config = dict(
    translate=0.12,
    color_jitter=0.1,
    targets=['tissue'],
    arch='xception',
    widths=[160, 240, 352],
    init='torch_default',
    residual_init='zero_last',
    optimizer='soap',
    beta2=0.95,
    lr=0.0033,
    precondition_frequency=50,
    grad_clip=3.0,
    adaptive_grad_clip=0.1,
)
Rows from block 2 of a small image classifier, named by matrix and row number. Rows with one number belong to one channel. Each number is 50 + 12 x the weight over its row's rms, rounded and kept within 0 to 99. All counts start at 0. After the name is the row's rms in percent of the matrix's.
After each channel's rows are labels from the 100 images, of 14848, where the channel reaches its highest value: "peak at" is the part of the image that holds the peak; "top examples" is what is common among them. Only what is clearly more common there than usual is listed. The data: stained colorectal tissue patches (NCT-CRC-HE-100K). In brackets: how many of the 100.
# convs1: first pointwise conv (model.blocks.2.convs.1.weight, 160x160x1x1), inputs 0-159
# convs3: second pointwise conv (model.blocks.2.convs.3.weight, 160x160x1x1, transposed), outputs 0-159

convs1.77 100:56 49 54 52 58 62 50 54 40 43 52 49 52 50 62 47 63 47 62 27 74 48 56 29 51 48 49 52 55 39 47 41 63 46 34 55 52 47 23 36 35 48 50 57 50 58 40 57 55 60 78 40 59 39 38 51 56 44 43 59 61 38 39 52 17 40 66 50 60 53 52 58 46 42 67 35 53 33 71 79 49 53 66 43 49 45 43 37 72 57 43 48 59 44 25 41 36 54 80 56 41 78 66 71 51 71 50 55 51 38 49 42 54 60 48 37 36 47 56 49 50 32 31 55 22 31 61 68 45 45 41 47 38 36 62 43 60 56 52 65 62 43 80 44 69 38 48 43 52 57 57 81 58 61 56 68 45 47 61 60
convs3.77 092:66 46 44 67 68 80 50 43 30 52 54 49 39 60 50 52 26 54 76 52 61 42 65 61 27 36 57 53 35 47 66 34 51 44 49 57 48 51 51 54 69 42 54 58 39 43 55 47 44 44 30 44 39 33 60 24 21 45 40 56 60 52 49 46 67 54 51 51 60 51 49 36 31 67 63 45 57 42 74 60 28 49 29 55 35 41 64 49 55 45 28 52 57 65 44 38 36 46 54 33 48 57 62 50 49 72 53 61 62 70 51 50 37 43 47 63 35 41 63 61 29 61 51 25 76 67 47 60 36 54 30 51 62 67 50 59 45 51 55 46 45 30 53 43 65 63 54 60 49 54 48 49 36 47 63 50 65 46 35 76
peak at: top left (28)
top examples: tissue: smooth muscle (32)

convs1.115 099:45 52 58 34 39 47 49 57 35 61 53 68 50 61 63 24 55 56 52 68 71 45 67 68 52 46 55 48 55 40 57 40 69 43 38 36 60 49 48 29 39 55 32 45 63 42 50 32 57 45 48 55 63 52 46 38 43 52 72 37 45 43 51 53 29 64 44 68 40 55 57 57 48 55 58 80 70 31 46 60 58 48 33 38 44 57 40 72 51 63 39 56 57 46 42 61 45 34 54 65 64 58 48 83 49 74 34 60 61 51 26 57 47 60 45 58 49 52 69 49 49 57 31 31 70 61 52 63 33 40 47 46 58 62 64 58 30 42 44 38 65 65 24 55 61 61 53 40 36 40 62 60 41 64 60 56 33 52 63 74
convs3.115 096:61 30 41 64 41 28 44 50 59 36 66 49 49 50 60 37 44 34 31 37 56 59 62 67 41 45 53 42 49 49 67 59 48 41 54 60 46 47 55 46 44 39 43 32 72 59 61 37 39 56 47 52 74 51 43 49 43 43 42 56 37 58 39 48 41 38 53 56 37 36 42 74 67 43 53 19 49 38 62 60 42 51 59 46 58 33 58 72 51 36 30 50 61 51 59 50 37 53 59 37 49 56 58 43 79 29 67 32 45 46 62 68 65 71 53 54 27 41 64 42 56 51 54 57 47 23 42 52 78 83 44 73 52 54 45 72 47 35 33 46 61 38 42 66 44 47 43 32 30 45 64 51 44 52 36 54 48 50 67 50
peak at: bottom right (34)
top examples: tissue: lymphocytes (71)

convs1.31 097:37 57 54 43 51 31 54 52 45 44 66 53 49 63 54 59 51 50 41 24 32 32 41 57 61 41 46 50 59 56 22 58 56 20 60 58 55 64 57 52 71 47 40 58 33 61 46 32 72 55 53 53 49 29 67 62 80 62 54 66 52 28 75 56 52 41 61 51 57 57 58 49 67 32 55 44 52 36 31 58 39 52 60 37 55 56 59 55 37 34 41 29 43 51 62 40 54 66 69 60 53 46 42 51 47 86 73 50 29 41 55 56 47 27 32 43 42 44 54 55 46 50 42 56 66 33 63 35 74 55 53 60 55 60 50 40 66 59 42 48 35 51 64 59 23 52 51 62 63 60 41 46 46 56 49 37 45 52 69 54
convs3.31 106:53 59 41 50 58 47 40 39 41 81 47 41 38 69 55 61 37 45 61 44 48 61 42 42 61 63 71 85 35 31 71 59 63 48 28 50 40 54 62 50 23 50 49 44 49 74 53 76 35 62 50 45 45 54 51 53 58 36 27 85 47 47 75 27 52 48 57 63 34 49 57 47 36 51 63 36 66 46 45 33 56 59 58 50 33 36 53 49 57 36 38 31 44 41 62 69 53 43 48 48 48 60 53 42 48 60 30 65 41 50 38 65 55 18 48 49 33 55 59 44 58 52 48 40 44 61 52 39 33 45 37 59 42 41 46 58 39 61 35 50 45 50 60 55 68 60 39 59 51 68 57 51 44 42 62 64 63 35 55 63
peak at: top left (65)
top examples: tissue: smooth muscle (44); tissue: debris (38)

convs1.119 093:66 68 33 50 49 55 43 44 34 45 41 69 20 53 50 50 37 32 59 36 66 34 59 53 51 34 52 46 55 38 65 41 47 29 67 41 42 35 57 34 74 48 51 46 57 46 58 69 52 48 57 34 62 39 47 48 64 60 57 65 40 60 50 38 50 52 24 69 54 68 35 31 43 39 40 41 32 61 49 39 23 76 18 46 59 47 47 49 66 53 69 37 41 48 52 37 47 56 44 64 46 44 46 50 31 31 43 47 65 57 40 56 54 49 76 61 51 47 51 52 51 56 39 52 34 68 54 58 55 50 41 38 40 62 80 48 55 68 32 40 58 45 51 43 49 64 41 39 73 47 58 68 55 42 45 35 32 49 58 36
convs3.119 109:31 67 59 50 50 45 61 63 70 52 66 44 32 49 18 27 60 55 61 57 37 38 53 56 69 42 56 43 67 63 65 58 50 41 44 66 65 34 43 59 41 65 62 70 41 33 72 38 46 55 37 48 44 47 59 49 53 41 36 23 63 61 44 38 32 67 45 39 37 36 62 55 49 56 40 51 51 52 48 53 63 43 62 47 41 42 60 47 19 61 48 63 56 45 29 56 44 55 50 40 58 47 47 42 50 34 43 57 49 35 44 39 24 59 36 38 36 50 56 57 51 54 46 43 39 56 57 41 66 39 48 52 44 55 44 36 39 53 42 51 54 85 37 40 44 43 36 51 20 59 74 31 51 66 62 71 58 36 66 34
peak at: top right (36); bottom right (33)
top examples: tissue: lymphocytes (83)

convs1.42 101:45 72 36 64 48 44 66 48 49 54 41 44 45 33 52 69 41 43 52 41 60 57 59 54 61 48 49 49 58 26 64 54 65 41 52 61 50 62 32 53 67 49 39 39 70 66 32 65 59 55 58 38 62 37 44 70 40 28 34 38 38 47 49 25 43 52 39 36 62 67 43 60 39 48 61 53 64 50 46 42 30 41 68 32 68 47 49 56 43 73 50 38 60 59 47 48 35 50 68 85 41 43 59 71 69 62 47 36 43 31 53 56 41 35 41 61 66 53 50 47 51 40 31 50 76 26 52 39 49 42 48 61 33 52 51 40 42 51 66 60 40 36 54 59 29 46 33 83 43 42 35 59 55 49 43 38 46 42 51 54
convs3.42 100:45 37 51 61 44 35 44 52 49 34 34 41 60 49 64 65 55 47 54 53 51 80 34 44 51 56 47 40 69 45 46 52 68 49 39 53 38 70 39 44 56 54 52 40 51 61 33 43 42 64 50 34 42 18 57 42 43 51 42 66 46 34 28 70 44 49 38 58 60 52 57 63 42 57 28 49 54 55 59 46 42 25 47 42 33 71 40 37 48 64 66 74 68 67 57 48 46 48 41 71 51 51 31 48 43 48 45 81 59 75 49 55 39 58 46 45 48 50 38 59 29 58 22 41 32 36 46 48 49 48 45 77 38 39 59 68 50 43 57 48 60 55 65 55 49 66 52 48 62 38 59 42 46 60 67 80 32 55 51 29
peak at: top right (31)
top examples: tissue: smooth muscle (35); tissue: lymphocytes (29)

convs1.28 100:54 35 52 47 45 67 51 64 49 45 77 45 83 22 38 36 59 49 47 53 45 46 54 88 67 43 54 45 40 57 50 31 44 73 48 40 34 65 48 47 50 58 48 34 60 32 43 54 59 39 74 64 57 36 35 64 42 47 68 43 51 68 52 36 35 35 49 49 47 34 60 65 44 52 31 46 64 49 59 56 64 55 71 39 12 67 71 45 59 29 49 26 78 55 44 58 49 28 48 32 58 49 38 52 67 57 30 56 50 50 28 50 63 49 51 44 64 46 54 60 43 52 49 50 58 37 54 54 47 39 42 52 54 56 56 51 41 53 42 64 45 46 27 54 51 36 42 45 56 59 52 59 60 42 53 52 49 42 61 38
convs3.28 094:61 55 47 37 45 50 41 48 44 53 37 57 53 35 62 31 65 37 39 38 60 44 22 47 78 54 49 50 55 57 62 41 58 52 59 21 55 40 58 62 55 51 57 52 67 67 56 50 48 40 51 57 58 52 70 30 72 51 54 22 48 65 38 40 37 51 64 55 33 32 41 41 41 37 66 45 51 51 65 40 42 66 26 42 59 74 33 51 30 32 61 62 49 62 61 72 67 39 50 58 44 79 53 52 44 37 20 62 49 35 63 46 46 59 58 54 25 64 54 43 40 62 60 39 62 60 45 32 49 66 51 48 35 72 46 40 57 51 56 55 60 55 32 60 47 60 43 53 60 47 53 66 44 37 42 44 35 38 58 66
peak at: bottom left (30)
top examples: tissue: lymphocytes (98)

convs1.130 100:45 71 37 55 51 59 56 50 53 38 47 37 66 38 53 44 44 55 53 58 14 50 76 49 66 41 40 38 35 49 49 48 52 61 43 55 40 92 36 55 70 41 39 35 60 61 33 46 53 32 51 49 56 47 43 61 65 30 67 51 46 49 39 54 50 42 61 37 49 52 64 42 72 42 64 45 40 40 30 30 53 55 56 74 36 45 57 32 49 57 34 60 49 40 39 37 62 55 66 33 32 41 42 35 47 59 44 46 63 54 50 66 73 46 60 39 66 54 48 44 58 61 20 30 38 55 64 71 57 42 67 60 56 64 48 49 55 40 66 42 56 30 63 45 60 74 48 49 42 53 58 65 30 50 50 58 52 48 44 36
convs3.130 092:41 45 45 77 65 43 39 53 57 53 58 69 51 50 39 53 49 47 61 48 63 66 33 38 49 62 63 48 69 35 55 42 54 68 52 41 47 66 54 56 42 33 46 49 25 61 29 59 37 44 57 53 58 38 44 36 60 53 56 27 53 47 56 59 48 55 47 40 70 45 73 57 38 42 41 66 62 52 33 42 41 46 74 53 45 33 46 70 84 47 36 51 49 93 56 43 52 86 44 51 64 71 39 43 39 49 30 34 51 40 48 45 53 68 44 60 47 38 45 59 45 62 51 41 46 63 50 50 49 74 36 62 63 41 43 45 76 58 64 58 36 50 55 70 62 38 54 49 37 58 40 56 48 55 62 34 52 55 49 56
peak at: bottom right (29)
top examples: tissue: lymphocytes (73)

convs1.51 102:55 54 35 78 44 55 49 57 47 67 69 47 53 54 67 47 52 61 45 44 60 58 51 45 47 50 53 68 52 40 37 31 57 44 53 54 46 54 48 55 32 53 57 36 50 53 87 53 35 54 64 52 63 62 35 50 42 37 57 35 55 44 48 69 49 53 50 51 32 57 55 73 46 52 54 62 69 56 63 66 50 42 36 73 44 51 43 43 50 42 22 59 50 57 73 50 59 49 21 52 55 58 43 46 50 22 56 80 40 52 42 39 55 57 28 52 59 58 73 36 58 56 58 49 38 57 58 64 39 40 56 29 63 69 50 55 36 46 48 50 31 58 47 84 69 35 37 24 51 32 59 55 75 48 36 56 57 50 49 36
convs3.51 099:74 49 51 40 51 42 55 55 71 54 55 51 65 68 25 69 42 30 63 53 59 48 23 62 72 45 45 72 60 51 47 69 44 52 57 52 62 31 45 63 43 35 54 28 36 54 48 46 43 33 49 45 56 44 33 66 31 35 57 61 52 66 66 53 41 54 48 64 51 35 75 29 39 35 73 49 44 51 24 72 55 55 30 41 37 54 56 40 39 47 35 56 40 37 39 39 45 54 62 55 49 20 36 62 55 60 48 50 51 33 50 56 56 57 51 39 52 40 61 36 59 53 55 58 35 51 44 52 35 63 50 61 46 71 29 39 51 31 46 57 44 47 34 27 66 59 49 46 62 36 70 45 63 48 66 47 55 54 46 63
peak at: bottom right (99)
top examples: tissue: smooth muscle (65); tissue: debris (33)

convs1.39 099:61 44 68 34 39 45 44 44 30 42 57 44 50 59 61 44 51 49 56 36 58 37 37 57 48 39 38 41 52 60 41 29 61 36 39 33 53 34 61 56 42 54 43 78 43 47 52 50 49 47 38 73 64 33 58 55 62 54 23 44 66 54 41 67 49 70 52 45 37 40 55 54 57 65 38 23 68 58 60 47 69 41 63 53 62 53 44 62 34 40 64 28 21 36 46 64 32 35 54 64 57 55 49 37 60 61 31 60 35 55 60 35 50 62 73 54 56 46 66 67 47 56 75 58 60 41 61 50 62 41 54 34 60 59 55 63 48 43 38 39 57 36 59 52 17 55 35 55 40 52 56 56 57 57 71 62 71 49 69 47
convs3.39 092:34 54 50 45 63 52 38 49 45 59 55 58 49 32 29 58 42 48 60 26 60 50 49 64 47 52 44 43 30 58 53 64 49 45 58 67 48 58 56 73 49 30 40 55 66 43 76 39 54 47 50 34 52 76 60 47 30 52 35 28 53 54 43 67 45 54 30 50 56 47 48 33 55 63 73 43 45 58 48 52 23 26 47 48 39 51 50 38 41 72 50 67 59 81 35 57 50 52 56 50 48 44 60 47 31 48 43 45 57 43 61 38 53 55 33 41 59 52 55 36 63 26 44 40 65 47 54 27 40 34 42 45 68 63 24 58 59 33 25 39 56 61 44 44 60 54 47 32 68 36 70 48 40 65 63 55 56 64 28 53
peak at: top left (30)
top examples: tissue: lymphocytes (55)

convs1.14 102:48 39 49 45 41 71 47 22 68 63 62 49 48 40 41 42 41 57 46 51 54 44 58 24 58 65 35 55 46 48 43 56 43 32 62 46 49 64 40 53 58 52 53 34 53 33 20 33 31 64 46 51 52 33 50 49 47 53 45 68 59 25 55 52 40 66 64 59 40 64 72 45 38 46 68 44 52 61 28 71 51 43 66 59 69 51 54 53 63 41 56 31 45 42 39 47 58 54 51 55 51 74 38 28 51 48 43 31 32 37 50 39 52 54 58 49 58 47 68 31 33 52 57 28 47 46 31 45 48 37 38 52 60 59 29 32 71 45 50 60 40 61 46 45 28 52 55 63 34 27 43 70 38 55 36 53 19 49 55 56
convs3.14 092:58 56 48 58 52 67 43 55 43 72 62 86 34 67 62 24 52 51 48 69 18 36 48 46 49 68 53 46 55 63 35 71 61 54 70 49 45 63 55 37 61 73 52 46 52 44 53 24 45 50 62 39 62 45 47 40 42 53 47 74 70 55 39 37 47 60 39 39 58 38 43 60 48 45 41 53 47 40 59 51 45 40 62 41 51 57 53 24 57 37 43 48 79 49 39 59 63 56 32 46 65 48 40 42 46 57 55 54 44 58 47 43 40 48 40 49 72 57 69 58 42 45 38 70 71 62 46 55 53 75 30 47 51 47 36 63 48 39 65 41 23 55 44 46 46 75 47 46 43 67 56 65 41 48 40 39 51 57 25 35
peak at: top right (36); bottom right (33)
top examples: tissue: smooth muscle (80)

convs1.102 091:54 57 48 47 45 30 52 32 52 58 54 52 46 49 41 45 44 44 45 45 51 45 41 51 51 65 59 51 69 24 62 74 42 48 60 43 59 54 54 37 27 77 33 35 58 54 41 43 49 54 81 72 43 65 56 63 60 53 30 66 57 70 54 55 51 40 50 51 37 39 44 57 47 58 59 45 63 48 37 45 33 75 52 23 51 57 64 54 48 68 56 51 31 34 52 36 60 79 57 51 36 24 33 21 68 45 43 58 56 55 70 28 26 61 38 76 37 50 72 58 36 57 40 54 53 41 48 45 55 49 53 60 35 50 54 33 45 61 62 49 59 48 65 58 65 60 53 35 54 30 42 62 43 50 50 51 56 47 34 41
convs3.102 099:37 34 39 40 28 56 46 52 58 36 52 58 34 51 42 42 54 45 39 50 57 61 50 45 80 45 49 45 58 37 18 30 43 31 35 47 48 49 59 61 41 49 32 62 70 61 55 32 42 57 46 47 65 38 69 38 65 60 63 66 47 40 29 45 42 55 63 40 54 50 20 45 54 64 43 35 31 44 49 56 33 56 62 37 49 48 42 53 73 45 57 72 54 60 70 46 49 45 51 47 74 43 23 46 67 43 42 62 57 74 45 52 50 47 38 56 55 43 64 60 30 50 44 47 39 55 36 41 67 65 60 66 51 48 48 56 65 45 23 47 59 33 42 58 37 28 43 69 50 59 63 51 52 53 56 55 14 55 44 49
peak at: bottom right (52)
top examples: tissue: lymphocytes (35); tissue: smooth muscle (32)

convs1.47 100:48 53 50 46 31 51 54 34 60 43 47 45 44 43 24 45 33 36 60 35 60 57 36 43 64 51 55 50 43 43 64 51 45 54 45 57 52 73 44 24 35 60 48 37 46 43 63 37 54 58 53 62 42 27 55 41 61 47 67 56 44 52 53 36 36 58 57 42 48 37 53 30 43 56 53 70 61 71 53 59 42 40 66 42 60 59 49 32 21 49 49 66 56 51 51 61 55 62 49 62 47 50 48 58 44 34 60 64 51 46 25 44 47 21 26 46 55 51 44 50 30 38 32 53 55 60 63 40 47 39 56 44 50 70 24 64 27 21 51 41 21 43 52 56 54 48 59 44 52 34 44 56 48 30 55 18 46 66 19 55
convs3.47 095:48 51 55 59 50 28 67 61 40 52 50 62 44 35 54 72 65 44 62 65 44 56 72 49 33 45 45 55 53 40 40 33 45 54 58 54 74 61 75 50 54 50 51 54 44 48 32 45 59 88 53 51 44 57 43 59 20 46 55 48 42 41 62 50 54 80 45 49 68 42 40 33 66 53 61 67 58 49 54 37 53 57 67 49 62 67 47 68 40 60 52 52 49 53 49 44 55 63 44 57 76 64 45 48 43 46 47 63 61 49 48 68 39 61 38 57 65 46 50 48 53 43 55 35 15 51 67 46 75 63 46 46 39 35 57 42 43 24 58 36 42 55 52 60 28 66 52 37 47 43 37 49 35 54 74 43 43 74 50 76
peak at: middle left (34); top left (32)
top examples: tissue: lymphocytes (89)

convs1.144 100:30 44 47 59 36 41 44 66 42 42 45 68 50 52 50 27 58 39 64 49 48 49 59 57 59 59 34 33 37 50 63 51 53 61 26 43 44 56 59 33 62 64 53 41 61 35 47 68 38 65 56 64 29 36 52 46 52 38 61 47 57 53 33 38 42 47 65 52 40 75 41 47 59 63 34 48 55 39 54 68 57 49 18 41 48 48 39 54 62 49 15 46 44 42 42 52 79 47 53 47 49 55 42 60 81 64 56 52 47 34 53 55 34 49 58 60 60 68 39 39 59 59 46 54 45 44 27 55 33 37 47 21 39 39 62 36 67 51 44 45 31 56 44 72 51 58 49 39 51 42 61 77 42 38 31 43 49 24 51 64
convs3.144 095:45 43 56 40 46 45 41 47 67 73 46 31 55 45 56 43 53 55 43 86 63 20 88 59 59 62 51 47 59 48 63 41 48 58 55 44 58 49 50 51 52 35 54 53 42 46 55 28 41 57 62 34 55 44 59 46 54 51 47 43 55 27 73 41 46 44 55 46 25 57 61 50 24 64 37 59 47 29 43 71 44 36 41 56 43 42 51 40 62 32 68 32 45 60 56 63 57 40 50 56 53 38 53 47 59 50 55 50 68 62 47 22 36 53 46 53 60 64 50 55 57 45 37 40 49 65 45 39 48 30 63 38 63 54 48 71 60 57 65 54 69 37 41 28 55 75 53 52 45 39 60 37 42 37 50 68 59 23 74 43
peak at: top right (37); bottom right (33)
top examples: tissue: lymphocytes (48); tissue: mucus (35)

convs1.90 097:64 68 48 53 50 53 57 46 39 49 55 55 64 72 49 50 63 58 41 55 60 33 59 67 43 42 57 43 34 45 49 52 48 51 59 49 47 36 64 87 75 47 35 65 55 28 48 18 56 33 57 38 50 45 54 61 36 56 33 56 68 40 40 50 60 46 41 58 47 78 64 60 61 47 57 37 58 47 57 64 47 40 51 49 36 53 47 68 57 55 38 72 85 50 39 67 49 54 50 56 57 41 30 77 41 49 31 73 62 49 26 46 50 53 52 69 35 47 41 58 43 48 68 58 58 72 59 48 65 72 58 60 49 39 60 58 52 52 56 53 50 40 45 50 68 35 52 38 60 23 39 34 45 39 57 39 54 67 46 53
convs3.90 102:39 32 49 53 49 62 61 57 16 44 52 47 42 42 52 31 53 54 61 65 54 58 65 29 55 73 55 70 51 63 43 52 62 52 52 28 43 57 70 52 73 66 57 53 40 48 43 59 58 59 33 59 24 42 59 38 55 49 42 48 40 51 55 47 40 37 64 19 61 35 48 57 49 47 55 47 43 52 38 44 62 73 56 46 61 54 51 55 55 51 39 61 48 45 57 46 69 65 51 50 72 72 13 56 44 45 32 49 55 55 60 59 39 32 40 39 43 49 17 45 48 53 67 57 36 28 47 55 35 66 48 54 53 61 46 63 37 52 53 46 54 39 48 58 49 47 56 61 41 47 57 82 60 78 62 45 35 71 63 66
peak at: bottom left (38)
top examples: tissue: smooth muscle (39)

convs1.104 102:46 66 16 72 55 35 44 58 57 25 41 68 71 70 62 59 50 36 50 45 37 47 54 51 41 19 29 50 39 47 44 30 41 41 68 45 19 45 31 63 37 41 53 65 32 56 63 50 45 53 61 37 36 53 70 46 56 66 49 59 55 56 27 29 46 31 31 50 51 32 44 52 66 42 56 52 72 44 53 33 66 69 36 45 39 59 53 54 60 48 53 53 50 50 46 38 63 40 61 65 55 51 47 53 24 50 61 53 40 44 49 52 32 34 67 60 53 43 49 54 53 53 45 57 50 46 38 51 52 57 44 59 56 59 47 78 58 62 36 51 43 45 54 17 48 37 59 31 52 62 46 67 55 49 62 40 43 50 53 31
convs3.104 098:40 49 51 57 61 38 28 79 49 44 52 50 41 60 50 41 46 54 46 50 48 58 58 25 49 49 57 55 49 53 35 67 37 47 35 63 70 47 37 52 50 65 57 19 63 61 68 46 40 61 53 55 54 71 47 64 50 59 58 41 31 68 63 54 57 65 66 42 20 36 66 37 48 55 72 68 43 47 56 54 65 60 52 42 48 53 38 46 67 41 52 43 57 40 33 66 41 54 50 45 46 25 32 59 59 58 69 56 49 31 44 63 39 44 33 35 42 49 37 74 54 40 51 62 38 59 35 55 40 69 54 58 49 36 46 71 41 47 58 42 73 34 40 47 39 52 52 38 49 77 43 67 56 46 52 56 52 50 81 75
peak at: top left (61)
top examples: tissue: smooth muscle (55)

convs1.65 100:37 25 52 40 46 38 54 45 39 60 31 43 16 52 67 40 54 39 55 49 56 49 66 60 46 66 41 41 51 37 50 34 58 50 55 50 51 58 31 26 43 42 51 42 41 43 44 47 40 62 72 51 55 67 61 57 54 54 48 38 42 38 47 30 70 49 43 46 58 23 45 55 52 60 30 49 59 42 30 55 57 56 41 46 53 39 38 76 37 67 38 54 26 36 53 34 57 53 66 66 41 67 59 40 81 50 52 78 62 27 61 57 41 49 32 62 62 43 49 54 40 37 40 54 69 39 58 45 47 39 37 35 62 43 59 24 61 70 69 50 41 45 58 54 30 47 64 38 42 49 56 51 56 41 57 33 40 34 42 55
convs3.65 102:57 55 63 61 59 52 52 49 51 39 52 53 40 39 50 33 54 45 41 66 62 54 54 52 53 53 65 50 23 14 40 55 39 57 65 47 63 61 30 43 58 49 50 54 50 55 36 30 47 32 49 33 68 68 32 24 29 31 42 48 54 57 52 40 59 33 49 60 45 51 59 51 39 38 62 51 50 58 47 43 42 29 43 63 53 64 57 84 65 59 56 61 52 38 36 60 43 65 58 60 51 30 63 41 37 57 38 59 48 59 62 47 49 35 43 35 63 65 26 42 62 40 32 48 17 19 69 47 31 45 42 45 53 36 57 63 47 52 47 48 53 61 42 84 48 32 67 48 42 55 41 45 42 45 49 41 50 59 47 44
peak at: top left (33)
top examples: tissue: smooth muscle (42)

convs1.35 097:57 34 56 56 58 69 40 79 50 57 51 49 41 61 51 59 33 61 38 50 22 44 45 36 27 65 43 37 48 32 46 42 63 36 36 40 52 41 67 55 44 48 46 41 46 53 73 78 55 44 67 48 50 59 32 46 28 41 76 63 35 51 45 61 40 58 42 27 32 70 41 36 54 66 55 67 47 64 32 63 61 69 28 30 45 55 41 47 72 51 60 50 50 49 51 48 25 55 46 55 61 45 48 65 47 44 54 56 56 48 51 62 46 51 52 51 69 44 51 62 58 53 39 55 47 65 62 60 64 57 53 81 41 50 44 57 29 46 70 70 44 58 69 38 47 70 32 75 44 51 54 62 43 51 66 57 48 55 46 44
convs3.35 088:47 69 52 42 46 54 55 36 47 44 26 39 36 67 37 31 71 45 47 47 56 58 48 58 49 47 46 39 65 50 51 34 38 51 40 59 36 64 36 48 60 34 48 47 37 54 43 60 36 63 53 70 75 57 68 37 57 45 55 43 37 61 67 64 16 27 56 31 42 40 37 43 80 50 72 50 53 50 63 55 39 47 48 61 08 36 33 58 39 68 39 50 54 51 25 57 56 44 56 66 31 60 23 57 36 52 43 49 48 32 63 55 64 60 45 43 70 60 34 49 54 54 32 52 34 65 56 49 54 56 43 43 64 33 46 31 48 66 39 55 63 48 52 45 63 53 39 50 44 55 42 45 62 47 50 50 60 48 45 63
peak at: top left (33); top right (31)
top examples: tissue: lymphocytes (75)

convs1.38 099:58 52 40 41 56 47 57 56 54 64 25 42 45 69 56 63 43 45 54 52 73 65 49 48 61 55 37 30 56 27 39 44 51 51 40 32 49 43 58 70 36 47 39 42 35 34 50 65 49 49 51 71 48 44 58 55 32 32 40 90 34 40 56 72 53 55 57 63 69 57 23 43 61 69 53 46 43 58 62 49 44 57 39 62 39 54 46 64 40 42 62 32 68 35 53 55 54 46 46 63 52 50 47 51 24 63 53 43 65 44 35 51 49 87 57 43 56 48 46 61 34 45 39 34 57 65 53 65 53 65 36 57 36 24 49 67 50 62 60 46 46 68 46 45 38 41 53 56 44 59 46 62 40 28 47 75 45 59 67 58
convs3.38 103:55 69 72 29 55 38 34 44 60 55 70 53 40 53 38 45 67 56 34 57 53 54 42 35 49 47 64 49 63 40 32 51 40 54 50 46 49 60 49 60 50 39 56 60 45 53 44 27 77 52 34 55 41 26 45 50 61 56 35 42 55 47 34 39 47 46 51 70 44 47 63 33 64 62 38 60 36 53 60 38 23 71 51 73 53 57 57 49 40 30 37 38 48 43 32 60 59 50 54 56 72 55 42 48 44 60 56 37 16 91 50 50 35 54 54 54 54 45 29 66 38 50 45 43 61 37 55 31 47 33 61 42 49 48 29 44 61 74 33 54 54 53 48 41 82 49 57 47 56 59 50 33 59 43 65 47 47 53 63 47
peak at: top right (49)
top examples: tissue: lymphocytes (44)

convs1.117 091:50 65 50 35 62 56 43 79 42 42 45 41 28 83 52 37 58 40 63 55 45 60 33 64 58 70 64 39 34 58 46 58 42 40 44 48 69 58 51 30 43 62 65 65 41 50 55 65 48 60 75 54 64 41 52 45 40 49 63 37 44 51 50 68 62 38 47 35 49 72 49 55 47 51 32 34 65 24 35 58 53 46 29 62 39 45 56 52 27 50 39 47 60 50 66 51 72 43 52 47 53 26 46 62 48 62 53 58 53 38 36 28 60 58 55 60 51 40 47 43 51 47 26 77 30 63 44 60 52 51 48 41 72 72 55 46 52 57 58 52 35 39 48 19 41 47 48 52 52 63 45 34 56 55 42 49 75 55 56 57
convs3.117 100:52 26 40 53 57 50 47 59 38 61 40 58 41 47 54 56 57 61 70 35 67 41 58 66 56 49 54 23 64 78 73 68 50 54 44 44 62 44 56 62 43 52 56 58 55 63 47 40 38 28 36 55 47 49 41 37 64 48 32 50 33 54 50 53 54 50 58 77 61 48 49 61 32 51 39 67 30 53 57 52 16 36 40 46 63 77 66 37 38 46 60 54 66 39 59 49 61 46 61 58 51 41 34 64 63 44 61 30 48 45 49 61 51 42 52 59 60 47 62 45 65 36 67 46 56 69 59 29 71 64 49 40 46 65 44 48 40 71 39 63 62 44 30 29 42 45 56 27 51 51 44 45 41 67 39 52 28 54 72 60
peak at: top left (49)
top examples: tissue: smooth muscle (40); tissue: debris (38)